A small image FSQ autoencoder, trained from scratch.
Model: 9.87M parameters, encoder widths [64, 128, 256], decoder activation gelu, decoder widths [64, 128, 128, 128].
Training: adamw at rate 0.0013, batches of 64.
Data: trained on capsule endoscopy frames (Kvasir-Capsule), 42238 training examples, 48.2 epochs.
Rows from expert 5 of block 3 of the encoder, named by matrix and row number. Rows with one number belong to one neuron. Each number is 128 + 32 x the weight over its row's rms, rounded and kept within 0 to 255. All counts start at 0. Numbers have three digits each. After the name is the row's rms in percent of the matrix's.
# up: expert up (encoder.blocks.3.mlp.up, 8x128x64), inputs 0-63
# down: expert down (encoder.blocks.3.mlp.down, 8x64x128, transposed), outputs 0-63
up.6 119:069124135109129113122129080122106226133127108134161115159092174117180183115074141113119074117089089145096120127091067141091149117096104114131152092110124119121100161179192134164114102190127119
down.6 126:151159102089122228114171163149088138128117116113073106130085117123135188122086126109160106108135179185129127128108127119158126140108160124062118162136160169169174144147171126062142136122067098
up.7 098:141114129171137126132182109170104130148119107149126155107173155071112071172124119119154084113107129130154195124118058086120111138132175112126138183110221151138138087120179125081076116160102092
down.7 093:199157212073171163125162117156105188109138125128048131100089107119140105121148129148114101119119161140113116095105134112118080110106103116157123167122089175149151134126147092140203115156073082
up.8 122:123091176106123116141108075150131148087184154146087202085160116098107131147146142155155127129102180168148168108141043160105122092163156078101136080147163145183111116120189136120107091107110131
down.8 088:152175135117128145114161115152140120135137151117042054140152156111118147150077138173134150102087205128061145182121209126111109154084112126119169148137124142139169128108138146135097108111069079
up.9 106:134127154119154111090080091141120160170154114112058096162140124143119135140103127100145137105148148155091155115072145085153183120168092128135111145096181074097142109150140133182156097153017089
down.9 090:082172163117133120165120053160055129131079102167116185123154121134145143064136151186138088136091166110102122161144144134152100103159152155075138075172101184131100109160102132098138135099103157
up.10 092:142146134129075152135115124139176148164201082140082134123127147128108116196106204180129158077106155112159145156107104122146120119151143148146089100073093142149099145093129138074046113179140097
down.10 063:151119124121155151134127121136076202109124167098077132141123069108086136095136121141113143136079177164137076088124118113098078136116132164156148087128223161184130110064146145124112138175082111
up.11 085:145101140113074178095171095152132176126043134178127115084165099128112124117076199091138144065143147167145150105157124168157102096093165133115121123156142110077143143127136068126097167151111164
down.11 101:108123079169137101093092129076122127138113116153220147169135159131100165098116098102104123091183062153147179149143137143091097160134126091134172127120109164073101113156085140120129100163103203
up.12 108:075103149124158119142181109141083141136136169116117124130153177065154168121101125159164126157085146139114145124104073085107136033113142102058114179155143131132154112196134182139122156119126180
down.12 127:079079117163159108112118084174096131147150075129136137105144127172181106163127084100058186116123157081143147098188074167131130096132176122128104129153081094110098152161109090118126129125163188
up.13 090:165114120119110107142112095156104125068162064137108144160120134140092171091137084105145080105138166164142152097161140150143113139149070106084183099132188156159066124094167194108076120120106175
down.13 090:155189083170127104108122136143178135110131163081136110155111133097095191150162160143144128153181099078097103156117114134090130183034112168138213131114119130116135115104096136140136104103071142
up.14 096:120165144181100177068167087139136118142114114102097145094150159064160144085115158117100075186193085163109155122122069161154118131151140108159125107137188140089104086136129118173109146157126075
down.14 087:080134156121134137134113193149122141125079062135196140148187120113107122166111097147095130116138173106130187098123127109161112072209159093155095107103130139071096128133116170130173151188128144
up.15 100:095136107138163107118128116160163142092143148149071152111155119125156099127110111037102097134130130162121156080141119101131123121232104218151077153111143122101106126102127086161189109145084126
down.15 098:091104157081118137135056125105106069173137080169191130142105107199080129106137139187086068090147136128136150105140153128138084110217117113117106122151127173165102146150132116110141104104108139
up.16 086:144099120132173131096194120138116156174140107124171129203093202087057107175118125152120106124115112189118137100103133158115097104123141144164117143147147165100078086085173127122080099094076128
down.16 086:140169112135157129184157132168132136091118170095082081104171160082122164158205133185167150120096116131101082133094136123144078171084110135154115067125092178114132111095128130131118107145051135
up.17 105:114174152164195156113102060176173127139152122117172151152097121139144079190118207074138119096089115134093140095125124159166169117133125106096181131144151146110097119088133078098148082104145102
down.17 088:078156167104069119153107158089106081166127135173156163165128095178124092104158132149116052116161094160141147125137182196110084139174097115103117179106093157148115107149114118118112126165065141
up.18 118:096082120097144082083129077143127091135103123147158161138106158092167173141137127105162112090094149156152181120092042156155101087189117188148124091122139145134143120125182174063099122134138162
down.18 118:096146159120115127138166111211187121110120142116081112080153151096106152125132119102142152118094090114109108198123156081172102207076104145151156089124207135116120100103159108140143087086108120
up.19 084:130129168150143097186116075103083118121105091120073108150149127136114170107095164068097079109159077145151173124167102111102162107087128111099109125120180104196081176104166141082138151100080123
down.19 085:180169102102121126147153126116220160143132149132154130111149177113132178126059089079117128135133142144088111161117168091135096090119100127132046110117121078111147117184115169130135114166177067
up.20 083:122154102188156098109090088138143147100121119161183116124136164117136138182121149090113086066084157158151179117155115131143157158100119140126144090109143190152136108044190145097128114109101051
down.20 071:131115141175156133131154047145102119138115087121162143133133096126181129118121091094110215121167223115166093115155160090132071135103127125160135088160116098114106114082097148118142101111131197
up.21 089:162137158100164083107155125111115130125080192123108125156131100130116113094139158117098121184102059153154141154137150188122144147107140163151034130130149085104148061056141154096083136142099096
down.21 097:075121092138117105103196163157093106118110178119109077164092144126121181160110086135131145149137162134143108167132083136129151128063122158136201123113134139132125156141121084158173074135030103
up.22 095:111143138099137086102115078155122108084161112101095164105108135150151133113133105140090104159110124143101219138088080169115137152117030165166081117085141152148122110109195133147059114142133156
down.22 072:127111168148119097107133080130138181118140153122170149085089075165099115112134129133065207149140127143122085127181125159111051107134116113163118144138085110093153104208110128156053125104143106
up.23 085:082074128115164167073104130134076122097113119147142126110116195149111122144140113115109146128107115170110119121192133150141173127038143114102098121129154096238150128096117106121165155177112088
down.23 089:124098174127100138112117143136109070101212124111081144090141112135120108122108074140146114110165186133161094171111123132155099124186125089152209146109107151121144148110162034162141154162158107
up.24 101:169142122101116120074053114155151082101135093144167141158112137140130094169166140085119115107138119122114199128110129152129163180140091130133130061041151138123189131129168121125121089120092055
down.24 105:077098146140186112105116103130095079164144125131146124136122116182175108139144144160085182133162118087135119089166083165140120082132114133125030170175096108119125169151103067127105099080164149
up.25 114:133143103175115144128141097143108150122103092142105184162109170151108120130108150070083074135105116157146139170166136106112138125063116165122134121102198131115127092018181091066150119144106132
down.25 144:144142197161192119167161100104118145114108118118144135154125117121102149149117065132117178140186169103180113086135148069144054052122148097144127166137119100085114129101092177123150077133145102
up.26 093:061142085099136170103168101179088076127154132158154115158105127145190104105094119156104135171099174138105134094118110109121070119084129091137228207148147129113134122139130176123143139127145114
down.26 094:092073136095129157104060143142094062168193093130125139158130133177125084113139168129121088095133140088157113108139114158130167100154126120101083131193087159170103185146142162075115147135183138
up.27 087:120113095114079121085110134176117156125193146181119116128161151138145089152114200126122123180157103155184119149189155160151067097137112186119146115132128125098124071091111099106109122216116124
down.27 095:093078100115126132088159163089179089132103120129184123191104092135123150176103061097103135101121148155123171105156156138092181162146130129170127111130201136147106123168121138125108145132031137
up.28 107:050105132100160136123080107115141214138133121121131132161115129151141165135123160108100084075123140141118079168134121088120179133131092123130139048076126085082123139157196111190151101165121130
down.28 097:177207138064099162168179131109097123139082141166126190120091111116114159108090131163157037142128154185118159135102152135137136112143115148062121145128112178130149112135121145094173147124086104
up.29 099:088090117167117155110098090091182146146153115176102154098174147133138118158129169089152146104085168119105144214130105183151156120158100112062127159120153132156088116136153193118149080140086083
down.29 093:119170124132084150112138138209139142109156126080080101116148141129216096170107058148119095115082105151120126164113150151159144149157161139146101106102102158141122134153193071152112091162137065
up.30 108:099069167151136117103149053136114144132084141165168158131156123116111138145140118103141122106130119166074202135100075136090086104189130069117123160130183134151090120112207088135100085116113106
down.30 111:169144130123113086132132110132140174116137197114075115106099097113129184153159138100140162144167125113083081156121124141112120177056093175167150124130185142095157087158147129149057103083080084
up.31 125:084143123152138139154159082128092144088145160123157162123086147131157114139136127098136038182106129171096113139151067107097127093104061083117182148079161120124128135153205121167164143129079107
down.31 114:128156113122125195122189180133083126119088072156118128136121051129106139179118143141126163138133128151150170094115193096120115138103135110100133087125174064172135125115110123086161186158055113
up.32 096:031120088128133161128150125168068145108137150138133118166124123153145106091094080137123130155135159143093106147155132043127167108076146102134205124127115115109119112231133100157156125125151141
down.32 097:059114100109119147133067104162109044157169070152123134122170174167154085109093149128121086096141165111118139140143084174138155114139156108069115166148081145149096159157146139085148135134187152
up.33 092:185134148125188070147081068142073146141121144093129057091118125123138142155116093127108056142163165144129176111097081117068123135061079103135116119128180145126134172103134113153101150130130100
down.33 076:165140097140146149130156129119218153118137137127197108115096149126108115106095097076122157155129161155130111145111164110084084119123127122131099071113178097140168083209118201139172099077145115
up.34 099:067118116143148122118122104128140152116129110115104150167061100135247165158138149062094032106111110135133125128124081151144130136137112171144135149114134120091124142115172157126154082163079104
down.34 092:151147200092094157176196122119146096126084172166114161079068076118133109090105148134167091142124082166149122148096204118146099145096052132110110138127139137143147108111128156131185148127124135
up.35 119:111079147175150103083140094120091180141105134099168128077101188141132139140149153064122024101077117153145148119115091101129175136105144101118166125094112113150155139095170159140147186083126133
down.35 101:138134120156171138181117123145119127135105079152167180165126097120067114128082130110122182139137189097142164077143143106173046070156113093126151187138081093137071109119108121103166127146121163
up.36 090:113101146132178094127176111117121165160172067144150090172090107127104159157041088158089146176093110143146130151088129133117133148093150170091083147147129116113147094085121081104041115141132141
down.36 102:144147170121106118149141108133177176133126154126131092100125184096145092196167084109162137138107126109126087143118145120135148132053093140150165063138063142155132124152136208113064072085137127
up.37 101:148068134145181150127094068142096111122107130167151130101096151098146165155087101112158124089105156159096179123101072175095147117037126131093107121121171115149145152106216149112129082115131131
down.37 100:147133155189162111093173159147063102104061072114166147158146128111123179151115083081117165121201191104188140119140128118148122134100143108142177110124143124100100116076120119118136084097083152
up.38 096:152160162159111125139108102129065086103135122124085146074110118127099150150143155124100063084127102152112173104154092156087124126097086170168112110086155087114146117102219148169062112154082139
down.38 101:136141149096152105133149125154118183142088170125084134074162078142168063188123076185089158124102170126083126108169109144127150051129137150133097158145100124099138137151145158131072117104187095
up.39 119:105087108116202162146060098136135146142142122181142132150055107125139112164130166064126105098108137147127125123134137079137151140164085122134183044134149097097118139138137083134184066162131096
down.39 122:118145144061075134158134148089121060150145131169162176127125137180150097085130147155112019132120131172115118138120128184083128104146100163078095158124098140170164142146129153128165101104157098
up.40 084:164166187140097149151125146112127129126150104068097110127116126139133119174076156156130172080122152107140129171115124166113157159127118136147084115109106161185128152058116070081022139131176105
down.40 100:150129135125164134147149098164076189110080162124036134117057073107114142092119139137126158135147182156132090112137118122102092161064130170143119104143172127147121120069107174131146178104079112
up.41 103:097093123103132170153084081150079114159168097173190126148077137120197136104078139181125134126086142125125118126131101146118126126039173070098201151164147151112107136134140148109100119148162137
down.41 093:160079163070098175119127153139109059168144127137103125122127122185157066108110149129124098115167143157123077114130139149096170122081109140097057116179108110174149176183148159101147111086149090
up.42 096:132106133085187082128094040132076147129114154094142102088112112120095182144134121097164127093156073175072172127063123089091158163161145121152136125158155137168121133132153182095126137133114171
down.42 094:138172084117139091151152160130213086144134166124210080148174158121124141141159118142103111125169113117084120137131098122109080135101110191106128081100187113137112106134132181145137081119132053
up.43 106:139157129167118149067100119104133182130136070165139111089127110136127126139163136098113128132113144136136129203131121100072088113121100151139085157083204100120126099093175131091034111186109091
down.43 088:136114136153130118130139098184145146119040159127097123084153112137208112113131066088092171139129107163087126143162099149118149127118152170141055073113134102126113138044152127170130148084110103
up.44 100:092050114113131114106094090170125175106127143107147154109151139107180111113093137109191129063131156190120148132166107123134105054101094119108163168138106159161112099202177150118147144125105174
down.44 121:115107079143134077150144123144178139113097128154101147116115090139151155182111087113087184159109180102097137115161112137108101168137099175182117091109199077100098087094086125183105129149071155
up.45 093:146103125104147146144106105156096121138105168118022139113048105142209148137118150114154122137115089134132134249087142101082128128104129109157122103132147125132110141082135162097114134112150095
down.45 089:136123074103082126155160182151185171124078147097177090186151133112162144128134120104123099128076056118067105166093141128144171089116130191142110150113128192129136107126174152149102139129168104
up.46 118:116183125140099116126151110222164137140190094168094159120104169092088093178107171117111095141124206164113165106091089113105123097150167112084135143138172124154147093107144156123097111158091106
down.46 121:187153170131153094114171150151095185102098160104128119086099142111102141109150151109141114135167089086110084159115143116117079142057100153154205124114146176089168108119135095162172095068128169
up.47 095:079098164164189175131131111138097131116077162159182137171120135128177132178123139129124140088150049110117129141178111104149171113085114204117102103109099085114122136129135057138093091168115113
down.47 085:064151158132126124174146043165105101114154138102133154114128181128118104086123137094138067118116084163193136172135129160152109174087145090101127156095076153107150160166156096150174123071157123
up.48 087:133135245079136099130184133125119108123102119131174137081183175136086144146154135129100114123137191126095101167131134217107110132154114119067103132140128062159136120100123106141108136149144146
down.48 097:146135158134132136100195120165116144124125136119011129103101074114118119164173136106122173117107140113129140125125160122113138185083119132141141138147160086153158121146111057126149154126015139
up.49 120:113146158074148099073077101158113157120130131106115163083118108149115138169144136162133132196104141134144161114076091084099107148117111122104103148088153135170173109035162184105109203135118103
down.49 096:134146099124181151093135150113137106131185135145169092079146073126030090149149103159115137126104137165127155173134165148093073159154101072100211151116122130113141114170114097111100171141138161
up.50 105:144084103143171139133105086119096156147084083206093091154111116096125171224146155141134125058087145196127116156108084107111148125141140144152116122106134135124101085072159136117102089152122163
down.50 088:191138138118159135064141115180124129133133142126069097162139182116160144138158085106137149093062056115179131139121122088136106145094081128160188132156128146175137135081161062125125093149087109
up.51 089:124091159122089127156170114085141131135187077121097171070187130118129121115100144108141094085115108121097136152137116197131186138133065122090157172128111168204125148126159096143147061112166130
down.51 092:086169052153112147070086097175156145106125140100066106146153174124152135132085111131133114117142111151121111175106127130098094195151152102167131133101146127112150137105107118152119119239093076