{
  "encoder_arch": "convnext_v2",
  "image_size": 32,
  "decoder_activation": "gelu"
}
Rows from block 7 of the encoder of a small image FSQ autoencoder, named by matrix and row number. Rows with one number within an expert belong to one neuron, the router's apart. Each number is 128 + 32 x the weight over its row's rms, rounded and kept within 0 to 255. All counts start at 0. Numbers have three digits each. After the name is the row's rms in percent of the matrix's.
Before each expert's rows are labels from the 100 images, of 14976, where the router gives the expert most weight on average: "patch colour" is the nearest of a few named colours to the mean colour under the peak. Only what is clearly more common there than usual is listed. The data: capsule endoscopy frames (Kvasir-Capsule). In brackets: how many of the 100.
# router: router (encoder.blocks.7.mlp.router.weight, 8x128), inputs 64-127
# up: expert up (encoder.blocks.7.mlp.up, 8x256x128), inputs 64-127
# down: expert down (encoder.blocks.7.mlp.down, 8x128x256, transposed), outputs 64-127

# expert 2
patch colour: black (35)
router.2 097:143124101163104207128064087141115125125087156110106160137099110142196155178160141162121079086141100161080109184089093119174206089083150125127158172050117126101113099113188135154078134137160115
up.6 093:055169168091191126176179116078156115069143109126148086048129113093133073097077157081139150058131118109107163129113136150132090097123101154127093134174131161135151179128152124091144157084138121
down.6 087:153103124128135135082104169156129144204154118146112146095106128115094095169120162117124078108111092132174082099056122146115096071148172195115162114113122095090087167086079116113153063070124129
up.7 092:116079123120175116125100171090161132158124078151120097148118105097125134068117127133169128145134134151154181122148091000177124117089086075178147142072157124116122106118127143105145120177188167
down.7 092:127102132175190171150106176136112115101125125153077169106076083161155091103088134166117160117070131140122124163206110158143085060141124182096125171137110119099147077101121101121103136147168148
up.8 101:114131223121108062091168112089167127076091121148093141088126098128102105165119157140102127156169129138161104154094125187130080119119144112146122079077192145149095188128102165162086166091086169
down.8 097:123055160117146151145182187132094157128133108104114124096162094223142089091132128121073122149119076147121120131129151178144130125118121164117115161085033100133158140113131117109083125232181146
up.9 096:108088105115123119092139172093150089097145170134166101134114147078031134139085165156144117069117108097112119142137127098124165113114145094084113137072087116128182110132084122086155208134222133
down.9 097:135219098114101121106150090150137128187136128153137188130130075082095093160145128108145107127122120122125114137162113073117099112133131231079191124127135146100119059108090134168113118019083148
up.10 101:058147085128092118075122148082121154100085129094120115127146148111076185134136056165106127116161121056108112149123185121085141144138107131075086083080129139157153126202078129172166140147095117
down.10 115:114155184093130081150181130141067113120137107115192168154133106200139151118102092119114161132184148116068175129195133106130138098119101051129158144138188143181159090189153137169106114173122140
up.11 093:103152115162092067157125162107192151099114147128161157098112084083063143106152151129129110157162114147126185172161143156165113095136122120155118146056196151174114120133080124160111126115147189
down.11 087:110137129098088115062182157163073158138097121109148121119150087171104126097115120143083106136127082143121114146144122099170146148120112167134131143086061064140151102111160127155077087222151141
up.12 096:070159199142191111134104169109129135112171135138125065112110118105187126154125107093160095058103148155106178128132119211098086152112169138155114140125114173129158138141163139120124106116122132
down.12 112:153107117163134103162109131176115113149094085125173169066126143146145145143124120124138047110112063156149094117169127135159105125146128166053153169122076065072114089094081106120149106153129175
up.13 091:136176178159135168101084117116120074121138138097103174083108136127168172166117131189161118155136089119126176196105118149078128066136169064136120144161111181100154126145138124139121104136143160
down.13 084:129051112137198132154131187113159133117101089056151173198064173139051196102145131117161132118156154114127141124161135125122126083127132135110060143075177137076111143127105125115095137154124074
up.14 093:090170122083161144156142154086124119035084084148098136140110123113114172104161128176165152092112158100125173161121106092157096155120141068130141147108153153157160125132144114163136122148133175
down.14 088:080119158159101137184139128159097125090115128221182119120118085104118132096060121152168120124167122158135120089181117102113111122140123197091093151089103145132160082143082102129107149125137107
up.15 105:131154115082124113121130106134128149087178094103119112125118107152093104173090206111148162111142125148172159125104094159152129141132097127150129140186138135170182167137081136076086112118136080
down.15 093:125165116069085108132182165144169135076129129064115077132154135137126109135162139125118179123135101130121133145112121117100119091151150153119169099129167141063148091179147125117202103107102111
up.16 100:128211151136128141185135132111204125139127186171118107109094175120099124126114137149126149060140097089113122093131167107123137061109115111121094137109149125113160128146102126101152162153136082
down.16 080:206225099088111028059071135096190130101121120121143133145151119150116131152195116098075098109120126130123118146139115132131147196112128178156162152140149146083110126106088148157153162083098146

# expert 5
patch colour: grey (39)
router.5 107:134084141096156114153139144117146098111086133124158124121131156143105070082102135148131214118110109142119115118134181126173143125153121190131119108108077132081094120101119102139138120143159114
up.6 096:102108114106157095105153198101127074078125160090053159104119112152134135122185112087117127168095159117081089078159119143094145122202126112104166095118154166145107179156126144141172165104110194
down.6 097:121131102113101140212059107125133145117122134108146122149050115146124085161128103168110141148149145118092123136091158093155113189123125148180172153044043144119148141131190129142146160157129070
up.7 107:089111155080162121139139179082107128160133123085099107145126119073147125136154121097195081095136149120163169177133103193149093143140073097096153188149137175143113114145157122126071154128091194
down.7 097:087160147109130145149174082113128134173210119149155168178109143158029181114098141123120132149142080113116135123080126087105140108098131156146108117082116114143127082098099153131151046170120098
up.8 103:025132123102161121038138112151135138124140118108086119086131064081102185156083142111180119026125139144128153172120085162150156142088116103149125119103167133200120168128108078167098169194160099
down.8 099:148094134136082161186093115142138127048183166125093092158027163110143122146128110166168125109142110126136143124086117144149064107133094169122131185075114106133159102082092087108123136152168108
up.9 096:092148168136131152060125151124141167104104161077140124133168178105158147090096081198208105131121141126152124096094150071110114112147066130140095145082125162161124104137098124120106147119132093
down.9 095:079081171102167150193155077108171109136172126115141233130192124164055232112161141125161095116130081157130161120185106122108109092114108166125152141124135085172134134099075124104166143117078096
up.10 107:066133104142135070132101083106137120094157103144104131132098134078137132138151140140148115126155124164160191070128097094137170078084137051179138159101158136141180140117097140158137169121169147
down.10 113:159133137129100120144091147130154110137144113155123103150140072125100091174204118123176114119140101133132135138167113093131040075141136208110148175104090161058132056085099105080193198082134130
up.11 104:141152104120095154122134143079168087115056094110066085132115108113104199193135088162151088119149197116165119125150115167046158134126121133156124139120068130193137142134116084150136179085162116
down.11 106:128200156064100145173129148103119073108173161114178108155086157030064200118062138157154133113112122087133151130192151095143144106098134096132128190077146157131112144140142122142176153135095109
up.12 099:076152145148132107022152114124191126137067128121101116120157116102136099143157164131166112090118099141124131209063101121188174120139137120106151141117246133073156143145135144156130136145114172
down.12 097:185107125179121076100146140102073162115115090186102092098180126140174103101098097100108127127118132128088140108123170124188153127112119098147085141230147125087127118168196153159060115093189145
up.13 095:063147136088161119140168112107136132121083168096066107116147104120136207162096095098159131091110136149154088162135097167127150108113130116160100183142071124157082082137121147144160116208153159
down.13 086:197137141113121093149125169063124105102121116101152146112091197071112102183190109103162071097203093137121142151108116103165107152114084131122086187105114107092146091119097102118139096135151124
up.14 093:107101131149101148109081102116183095113087151135064175156127156120147185128125126168173145061188198118151113110083147111108138111128148148148132113121132154093143093135072144199152152167126116
down.14 097:068179125147174167157174081119120166187170101147149181151143106100074145123058121135132186131113154138103141121152114101099121080135141123127147108137201140145124081157154149136157059098088108
up.15 095:093186109104101075149173098085114125151189091181126107098105188120145153137058099153109102113103146146136091137182083154073126108127183105140159083161054125137104080165126119150140120092126146
down.15 090:108165138110053094139116140119216160083167138115121102114150149129060181092152131105098150119161084147115123122073163196128121124129143098053068141109098148104099095132165142129225118118093108
up.16 098:135164105145169085204153169118182095150113053125117137139132163136112143127127147112091120144117061132146157176137113150156162095143127110097114129115180180130110122131155083155074109129095158
down.16 090:117128095146164111175090136125179109079114135104099097074062174147157157145122150114046111099065088112135095140150132179115142142118126100118166104122147126106129100114135130109206170089094123

# expert 6
patch colour: orange (49); grey (26)
router.6 100:107141182103187083143128149143133159140156084160142107099112176070111084127101065121111198096156120125081088106133097101139098166139113112087168118154128111121066140174195147100130134172128102
up.0 092:125151144138129160134128107086125151088101093090167109105112141126121121192157136143163147083160182145123129158085141113130063081173057073101153180154192140102098110175133115111145170129153059
down.0 097:114072121075132159160124179121158111129102172140106125112151139118120104130183123120141098169115101150091118128142119125134162180090085157076141094052117108134145149118099137075211224207112089
up.1 116:125138110061111160147133145100199164153120130086160168109104124112112149087171137092164139118127141102076132137082138096119106120145123124114171094144154112066133105204121066132087196079184089
down.1 122:160120131056127154240138130150152117101162139149104147112182080102133116104197133120202151173137097121108121112188120068113084082108116134138115089105170142094105102130121144135167206098150096
up.2 098:082115188218125127154100131096118177074092138089135143117076133132144115154156126156158156095120114121157150126147126153077088069174060077169114229129172132155156086162151143098162161149139118
down.2 097:105169103178120134211077130154169159110120141164077117112134137052111094140097114130140107128088110119117083104155152110154148201109118146156171098084158116101143114121141110137131146205091047
up.3 095:104085178108095142099145088092134192093149154057193102110127088097176152052098174108174129127106094165131142079157153098180120177096158147101074099083112141090182156132125090152120162130129098
down.3 093:125112132168127110071152132144153129119189127110115072172137179101103095118124135159143151119139167131126156119009130152095115102137140193082062144157162112148126174077043113093037091158134135
up.4 104:124101088111147097106118166133127111121129183097108058076188167130063198152123137185134147145132110169133192149093137110152176114084135164116117120117086175184117116120127132152099168101112174
down.4 102:118119174175077151140044096124149144158142127068195070100085145117092135141148133143167119151188149118144124117208141119128090133118130141150131136150123098062127145099126117106200092047119094
up.5 107:102163131100133107115100123092184154128124112151069126134123185144147108104148091101116127137091158128047105159130139047120124082129130131091134079119120153105107110180158168127175090137134140
down.5 105:105168129098129157180079134118124136095130137223102099152083129068121098112135106114118123100133171125126125096125104126105110108129106152122089146120084079120131137103100120122110164177134147
up.6 102:149169168175087109106106158107114150110095132112135168165141126148096168175157129102132113139128105098136121201110128221107108110155149074115052143171169130094123135127139100128100138116144118
down.6 093:162105121074138112185110146162144163111128127097091157159137123238104184139137141119112073121134063132134105196155095098147136133093113172145134148093122206082116062072069135121136182138086142
up.7 105:087116180101131145149129073099136109051119131156111167099111090102141122135096165112107115054133129176176189106143112184120142098072146177182118174114152196109175131099090071106153141111113110
down.7 100:067118126114154118104112060114104207109169058134087150131131119160091129138067164179099138100129152123159089115097148124139160174114174175131166159101103131113099096085129152140099073116132113
up.8 089:163142144158082102090083131081094124114094127137135154102151135153132106186094151130141139116184118135155095142079107161109094117112079079119109194150175132185107085107104149100087136099146114
down.8 077:078160098065116160133170151142136137165133160147077152162157142144111150135108143114163117109051112131148097189151093071148175163115142178124176081077114205103116102110091136088155217126061142
up.9 100:111120105168152118178121125075195165088114145044104084117178090224086107126084137090137102109195140114119129175149160145155176077105119073148078125076109132134114115106110142117088086144138193
down.9 092:174129122127118087043055115178139150152105089157189104114162126101171127132170153129070079110120087148151082089146132195104116131149165187112165139153087132039102167106096121111133115116131137
up.10 097:101092067151089152114112155065075143118116097082149112137114104107189158121092172153148102153136150165179144081125117141164143141137127130192130178138055140080218113155097114117094092121150096
down.10 094:141071129157117185102119129124135143066114139101087122123091099125098143058192130127132188150153168115099150129111123191121122085112131125126064142147123125150131063142158167139114162131178118

# expert 3
patch colour: black (90)
router.3 097:107154180162101142095171158133126157127182121148091109098144130081100130170152195140134131153126060138121118202118138102050198133087102078057079081084165129127084126105163156149132126092184139
up.6 102:057108116168167160182119128076121177085110122117099096062142109143089143105052113104217096141067179125140189107172160077086096101107119179121120138147110162160115125122162134094171177124087163
down.6 105:093171123157150128198057094140124145139165149170122126159079130143200095141114129110113112150062133132127114128162117139110134154119124203174177106170155164087122116090087139121138072117129137
up.7 104:126150102164132134067122108107124176108111102132132206084108088150104145088086122172120107132123160165132175141114130080142152175157115102130085129198079164149128126162103102103084105137123088
down.7 101:120162176189156107048143152067133109231107141126126098073148193131114139147141111018171126132148142145096162171127142188145149105121130109060096145182141111165093122149138150072146059159151145
up.8 102:109132078128190071149119121090130106126092177127094162118142129162182179137144086079128049141156144114112140106158099101091181131169134120099086104103138157098110172143138152150183099147107166
down.8 077:138128140100129122134154147139094124135104132113166139169105154072125200032124123106076095112091092130124129128069114136155147186127135054153065145115106158116151125179167130149095130193160124
up.9 104:090116116163105090123139141157161135166056153058157239122112094163109138144179127116120120094158114151115182141066122189125131114136133130156125178189115155145158127146168096115107174131128150
down.9 118:131131097073116135094207144123103074183089084102152156132120114161064131127090119169118157143168127122123123167118134023129144087125152095117131127111083142081123120166178137182118134133124186
up.10 095:109155117161193126112158108127128205168126104124122099080135136134110148185094094128122125097115131143118122119183102081088150122118087144175074147177078181181113162140129099108131171202091115
down.10 095:118132113190122114163126133133107138101093089124172102094065133103185097116075107192204162150166157110107124115179155100143117084121134087141082105182175060086112124164167141148152088192160109
up.11 102:061087149093119094136112112108121198160100159110135170096145083152188162153114113139148171091119143109185155100040091164180140153100101185116147128106103131068136124140130144201081138126140145
down.11 103:145140177076061184153184135131156115118126177075107146049113132157122172113169112119164103132153070159115141122141119139133076130134110194069084137115158118111116135090058136097176160118172158
up.12 108:067127129128149126097051140129136150193116094119173171117105111090190151066132139141120084162172122133113205132131058123140161078131188105157198223115138125144181107127118136127102100129144105
down.12 085:131045162114196140134148114147088171078183102100092215079051147137175153067152121111094127122110115153131111119088121170174158176130142126144083175153109144142144098102138152162097053196170123
up.13 095:102083128206097139172094189104148113157088174119143192085120121168143142148147087063124104155177133098144114137098123136086165095135107045127128145166134162131095135150164141170087135061130168
down.13 105:100228110089089121144113114136092120144130068172093163095116109201104173128083121189134181109092142120125127081111137106099132152121156028114137107105148197172115119163180138148179171151095111
up.14 110:123105157079180097101161139091156188132076113130101103116144091160121131174080090107141099122082182143136198129127140061142104104123107114159111133205122165178105144140162085131147124132087138
down.14 110:093118147172179123116127135093134107097187093155147104185138138116201150140094110146171184155098133145099175128145140123110134097122116093138145161137142182096142112160150123105133067138119107
up.15 100:090087102222103144145132138092121133092109097162152095114161117129142141112123132165175111093083124156129110146179135173159143112138139105131132111115082129152206144167065102149122133126086131
down.15 103:206112056155168168158168170121141097125139142128155226088144084095118118062168093154162119162142096138092143115125147088127067064119119101139071122127136106153118144164132151131119141099111190
up.16 100:108168137170128123154113082073100128111171125135116117129073145128076124114107142156124124146163110105193163106121099080147197117102119083127144112058105132162114078122083166192181128169146168
down.16 111:174145166156074156113169128168108149163124136178085091065115122111125074129089135136174118131125122128137154144148098034154101131126111197116105154135130090073124079095117120130058094094198145